Rows from block 13 of a small multi-label image tagger, named by matrix and row number. Rows with one number belong to one neuron. Each number is 500 + 40 x the weight over its row's rms, rounded and kept within 0 to 999. All counts start at 0. Numbers have three digits each. After the name is the row's rms in percent of the matrix's.
After each neuron's rows are labels from the 100 images, of 14976, where the neuron reaches its highest value: "colour at peak" is the nearest of a few named colours to the mean colour under the peak; "place" is the part of the image that holds the peak. Only what is clearly more common there than usual is listed. The data: photos of plants and fungi (iNaturalist). In brackets: how many of the 100.
# fc1: MLP up (model.blocks.13.mlp.fc1.weight, 768x192), inputs 64-127
# fc2: MLP down (model.blocks.13.mlp.fc2.weight, 192x768, transposed), outputs 64-127

fc1.295 097:482532481449495480501491534514504486474491488558489446500479494454486495502561463495481520539508501578495548486464463534494639563579451475518447467516511533543567496524522578472500499421579522
fc2.295 113:522521567437548476538461573499447470439486542474519498503515493487499471511589500510492500555484515516566496504552448461489507434509437493444531476419531501430555523582482477471501494447556515
colour at peak: brown (84)
place: centre (28)

fc1.138 127:567567509463474487542497477483468473496547455550468540485436500507499476530462471521496527486502524475522453448543393511510464466551505480466505506501467476573503625515576504514445546515510525
fc2.138 111:505468502487469499570504446486490478444486537467518489438487484513534516534483489500420573556573448513447536564502503452484551567581422516497569504448462537503553533455480537512481495528559480
colour at peak: grey (82)
place: bottom right (39)

fc1.93 058:502498535531503498449502506493578507517459476327506511489500496440535510507507537499561503486533519508607536498500513517555455563548505401412487589516495495532458441506513527483465498426551603
fc2.93 060:639520486436471471497519431457487487520453478381497520499523506527485493474559500532447463520471506496503445520518519384583535526556496579490556483512489492491493457473557503437543582482500571
colour at peak: orange (51)
place: centre (25)

fc1.439 083:488445512458573508515491456571532510544538402535481507531427508499395512413438471489484472503485488472527498475540505500489567542528406515503500483428485478499489498503493551458497524490534507
fc2.439 104:477481483542542468459428516419466498558557534480455460541498523475490433492472469510437568396506505487521560468544465523479521567476580498519546524564485597537516459456519504501571565523580392
colour at peak: white (79)
place: top left (37); top right (33)

fc1.676 142:454460486414488466501473448516485480504545506523462484501483487486461497500505549484514590544564542444494529488477431524480568525511531454449444476530498501482483481454481451568505529569502542
fc2.676 150:509519495595533534523500522532500505520500442488528543510509489562486510515502501532406469557470479479480588510454532481573467499435496630490497415425521515482449483511534521513434506434421478
colour at peak: pink (41)
place: centre (38)

fc1.540 089:493473486478540481455435499517459532500480523483458546456499458526461548592469558466413513398484418519472570484565532508493563479526464479503475538498528504462456473496492424458526531429569579
fc2.540 085:542523451487506520469515497487484559534418446476552481494450503597516500495506429520461422482499488488599522437445502396512502434543545522447444526533526618527547455531432552464478499487453511
colour at peak: brown (62)
place: top centre (33)

fc1.473 059:501495433486521484483498525570479498549497503342524496522492514419488574500560528493575516588542502444516508562575528526506493508495491454445498528392519516513504517481466464499478505530503558
fc2.473 060:509507490465458500484477502477495495524500516432407509519501504532538364553531511499495422408518549489448504506498502478610518613491518523479521506461549480500473418486553548497532532540472604
colour at peak: orange (36)
place: centre (30)

fc1.320 103:539499528523499501529443486508525495503436500551485478503457502533462560501557539450477527421516470535509496493476485518480468503481436502442551550395474485613484466512436568500510528489490469
fc2.320 120:488530513491413512519613483454502488547462494515456495506514454516542494524504430430433483525492503533537496555548534551519482510441508498533499526491533484440503549500540473485541509484529308
colour at peak: purple (30)
place: centre (35)

fc1.364 103:485498479505502486523536474514414485574530508407456511502500416484551528612432508537527509484496460493471447504505576527505468539500489486457451533486535430442503478424516521445495531455668541
fc2.364 101:516454519523526419505509525457546468525454500458494585455526526504535477543502509510463622509554485513507462391584503438555471430496523513487450489497533497497504472537505510491496548491474510
colour at peak: brown (63)
place: top centre (26)

fc1.674 127:501485523445521523511511475518510489521434476482492450516510523497489519484484496495473490518497367534458457526453620487496550499545332524541565526477501484559493444523555509518527523466497505
fc2.674 144:497507483526491496478502480497484449503551429488478556503518520558539492526487535499457536550531507543541510462552478521515502497499538455551506506493469548471508515456480506505479523527553325
colour at peak: white (47)
place: top left (35)

fc1.757 036:505434505493500474499448502536594481513449561416508525517501505493500512518492435445489502471530525529511524484451477509522441492505495496502470408480537480545494472474513498500525496436552470
fc2.757 041:514532533558521508440498422527490516492437470572516596433496499611486443495470441521492501540452531510509418505510482448508499516552514493475491547490461536496484543441472442627554504507537500
colour at peak: black (30)
place: bottom left (33)

fc1.375 089:481541591486445506495488508485605472510512469449475513512518599492481554526528492405460462527519504555478535442423520522444603513496450473494409530512452610489430481501493518512496559569501515
fc2.375 105:501533556435544439540522516492499532453455503543489471503496458514502463512507534573411498493509435464572525490528573492470433519572570523493479561467511476500529557551591489523538502535577448
colour at peak: pink (33)
place: centre (31)

fc1.7 017:494563417506516507510499442578504502515445496505482465498422510501516526500521572443587488495502473414484500503444519447374459520517510500505506511498494497515424501501501503541504508503513472
fc2.7 026:555500573494468505496500479501500507497415496536503461422503472506640500502466494621485497500517488518500502495500498420576504530559502499500528348477502494472532492518474500487492497557386493
colour at peak: brown (73)
place: bottom centre (29)

fc1.256 113:504489505522499459607471501577526495528517512499507529505540489477527508485408518482479411432456475426441514498530573493486463498537501468516502512490449518494490507444498532500542527464514515
fc2.256 130:457504557568461495478505432532577452529531545543504424539463580482554452487527511518479517507557442528482516500506475448524513509482534503496478527550547608482488541538388543511483542546489482
colour at peak: white (53)
place: top right (32)

fc1.71 082:468544479420503521494422518503534514518538571493499504485403551454482505489489523498563479607493491555471535490497565485453528517458475466451477565433500507455513585452481502497461464448490495
fc2.71 082:470500489482533496528478509527488494513486503442497473491525512504518513493497517463546501438494446510638419490493484485498529503520449468540452535461529606420431473574448534540501499512470588
colour at peak: grey (81)
place: centre (25)

fc1.148 124:479467532503520408510543587534548497376514511379499516548496489482485563484520457495471497450580573473537518476547530549524507501476469479466434572486520591558487492467483491491462537426480571
fc2.148 123:566500456486493513504563536450574509492474504488479553545504488504516549516564493582485422482457501501442496532581564439505517508497567555500603435482551497502494489448493527465589516468499563
colour at peak: orange (41)
place: centre (31)

fc1.754 052:463519487505455459615492558546514515509502442456461442546481557512541441577474437486516487484464523550503464441497449544530513526530474536599442472509523530507571453518557500493495433496523502
fc2.754 057:532490518562442477471502514484473476445410547531553517479490493457490483500495509505464515398530499492471494481527499447499524451497563479574505492474532493467547544511495523515507533636445518
colour at peak: green (29)
place: centre (28)

fc1.52 022:394346507509547505592481483542534500503487494432486468486501519485519503450482481501497501507514495490494551412518431495456501472520503486496506489495490498502343498513484487503575500519498462
fc2.52 029:648529481546512485413469495446504491495500505608502493450578473445400502524442589508422500476516500549502491497504504458623515501497496477519505515498500473483636512505545500501516542503520481
colour at peak: pink (27)
place: top right (35)

fc1.701 091:493430493515502510498474499519586524473442457431501470505542520508491614506483460478490488525486524552411480442492510507484495542505447601508492521510521514520484534437635533517466427522517548
fc2.701 106:477477481499481475503535470479500463523485500545481499607529439433545498402531532513502538509449494488527531539508507581466443491511561485489499499502491489571535491467491475506534480519441502
colour at peak: white (28); pink (28)
place: top right (33)

fc1.458 111:390505496536429502551520508505528435439509491554478498490491481510497446494571502579497509545494502519579455521499531544468559515489476557518433518505549505464563437558481561497523530380575530
fc2.458 105:497518492491500489557426436417461482476542518481508535462478488524516525480512441516450533466541504584512543467503458546521453544495491529500503529390558514439518505492526499553438502487586531
colour at peak: brown (74)
place: centre (29)

fc1.303 096:541506478500508513531511531543497491463554470502448464502505500522449523508394422471567541480505530458496497427493490436491499462518533473459497455548500481469515484489509507532521521524475555
fc2.303 081:505514476546501486514498509503489623463515493528537467510510491556457435500565469506465501502493471565512485450465507541553450490536506487474456460497451523543506499500524456473547531518593569
colour at peak: white (30)
place: top right (35); top left (32)

fc1.101 108:485499502584527474494475517452458490559514477579492472483504419544475519460488586493469463487547467482506463527496536538482505495495503551481509523503531471509508472501486402557503516526511539
fc2.101 102:461453524532496503482530490457450527452477495481595524475459530407544509577485558497504499474479503520595509481563438446512478478556473549498472571456500534504517554547489473535550509426476533
colour at peak: pink (29)
place: centre (31)

fc1.554 119:510567492500583527564510553536571507469548484523452441547526552555492421423503450497486552395467472481499534433447575544493615462484462502510512499502523424491568499495508495532491481552514506
fc2.554 131:572477542521410515370406519454491496544523528510543511460513485447481493513482501501441501508503499500518500534543351436496491476479475441510482532506491537423483537527549493536535486588501499
colour at peak: grey (83)
place: top right (38)

fc1.503 140:541469534499519501506494613503591479506520480516547457501506504438429497463530471493539517515524551582416576501479496547459547514500487503498513412484488416501499491480482490511478512414589528
fc2.503 145:547560486524445449523481528461473515531516553545444494532453489470513539576495486484500464535528504481475498486501498472463510499483524407471449481554474488495511545478537472485519420511447388
colour at peak: white (26)
place: top left (37)

fc1.571 122:508401523583485524429483468509455446391572500529545563451424502478509518484471469503478468422503556554459523519467524513476574532501483471579445456506518543572538518450445518512498508606487492
fc2.571 129:485464475466450500559486440465496440532416516453522467500453505488520515469550496525506478528503454499489499500561604492574489495496442473506499480481494477533523510431535484476513499494482266
colour at peak: purple (35)
place: centre (32)

fc1.403 058:503484484516509498501435494457375514567523544467530521472488594489570498397514522530500449444492539479491518492538518497466492451475493523474405538439513496505500507438514559502476422589493571
fc2.403 061:487510449496542460488494507517559495495390438488433488451510453537558518497498573491490480488495459473476473548447399401509472513512586481493501500484496505451396483490469482474500482482445584
colour at peak: cyan (28); white (28)
place: top right (35); top left (34)

fc1.535 099:429520504434505542471487493529505555527554463520589464476462495505531502515472572493396460493525430492495519471458543471456483505499515458495453512520509500527520511541488535493527453511448521
fc2.535 088:610519547534476565531478465498498439513498529523498487483469491508505443498501479489479546473463438533515465452530505509522464582492476516476514500514510513410494551465487420523472523475481601
colour at peak: grey (94)
place: centre (25)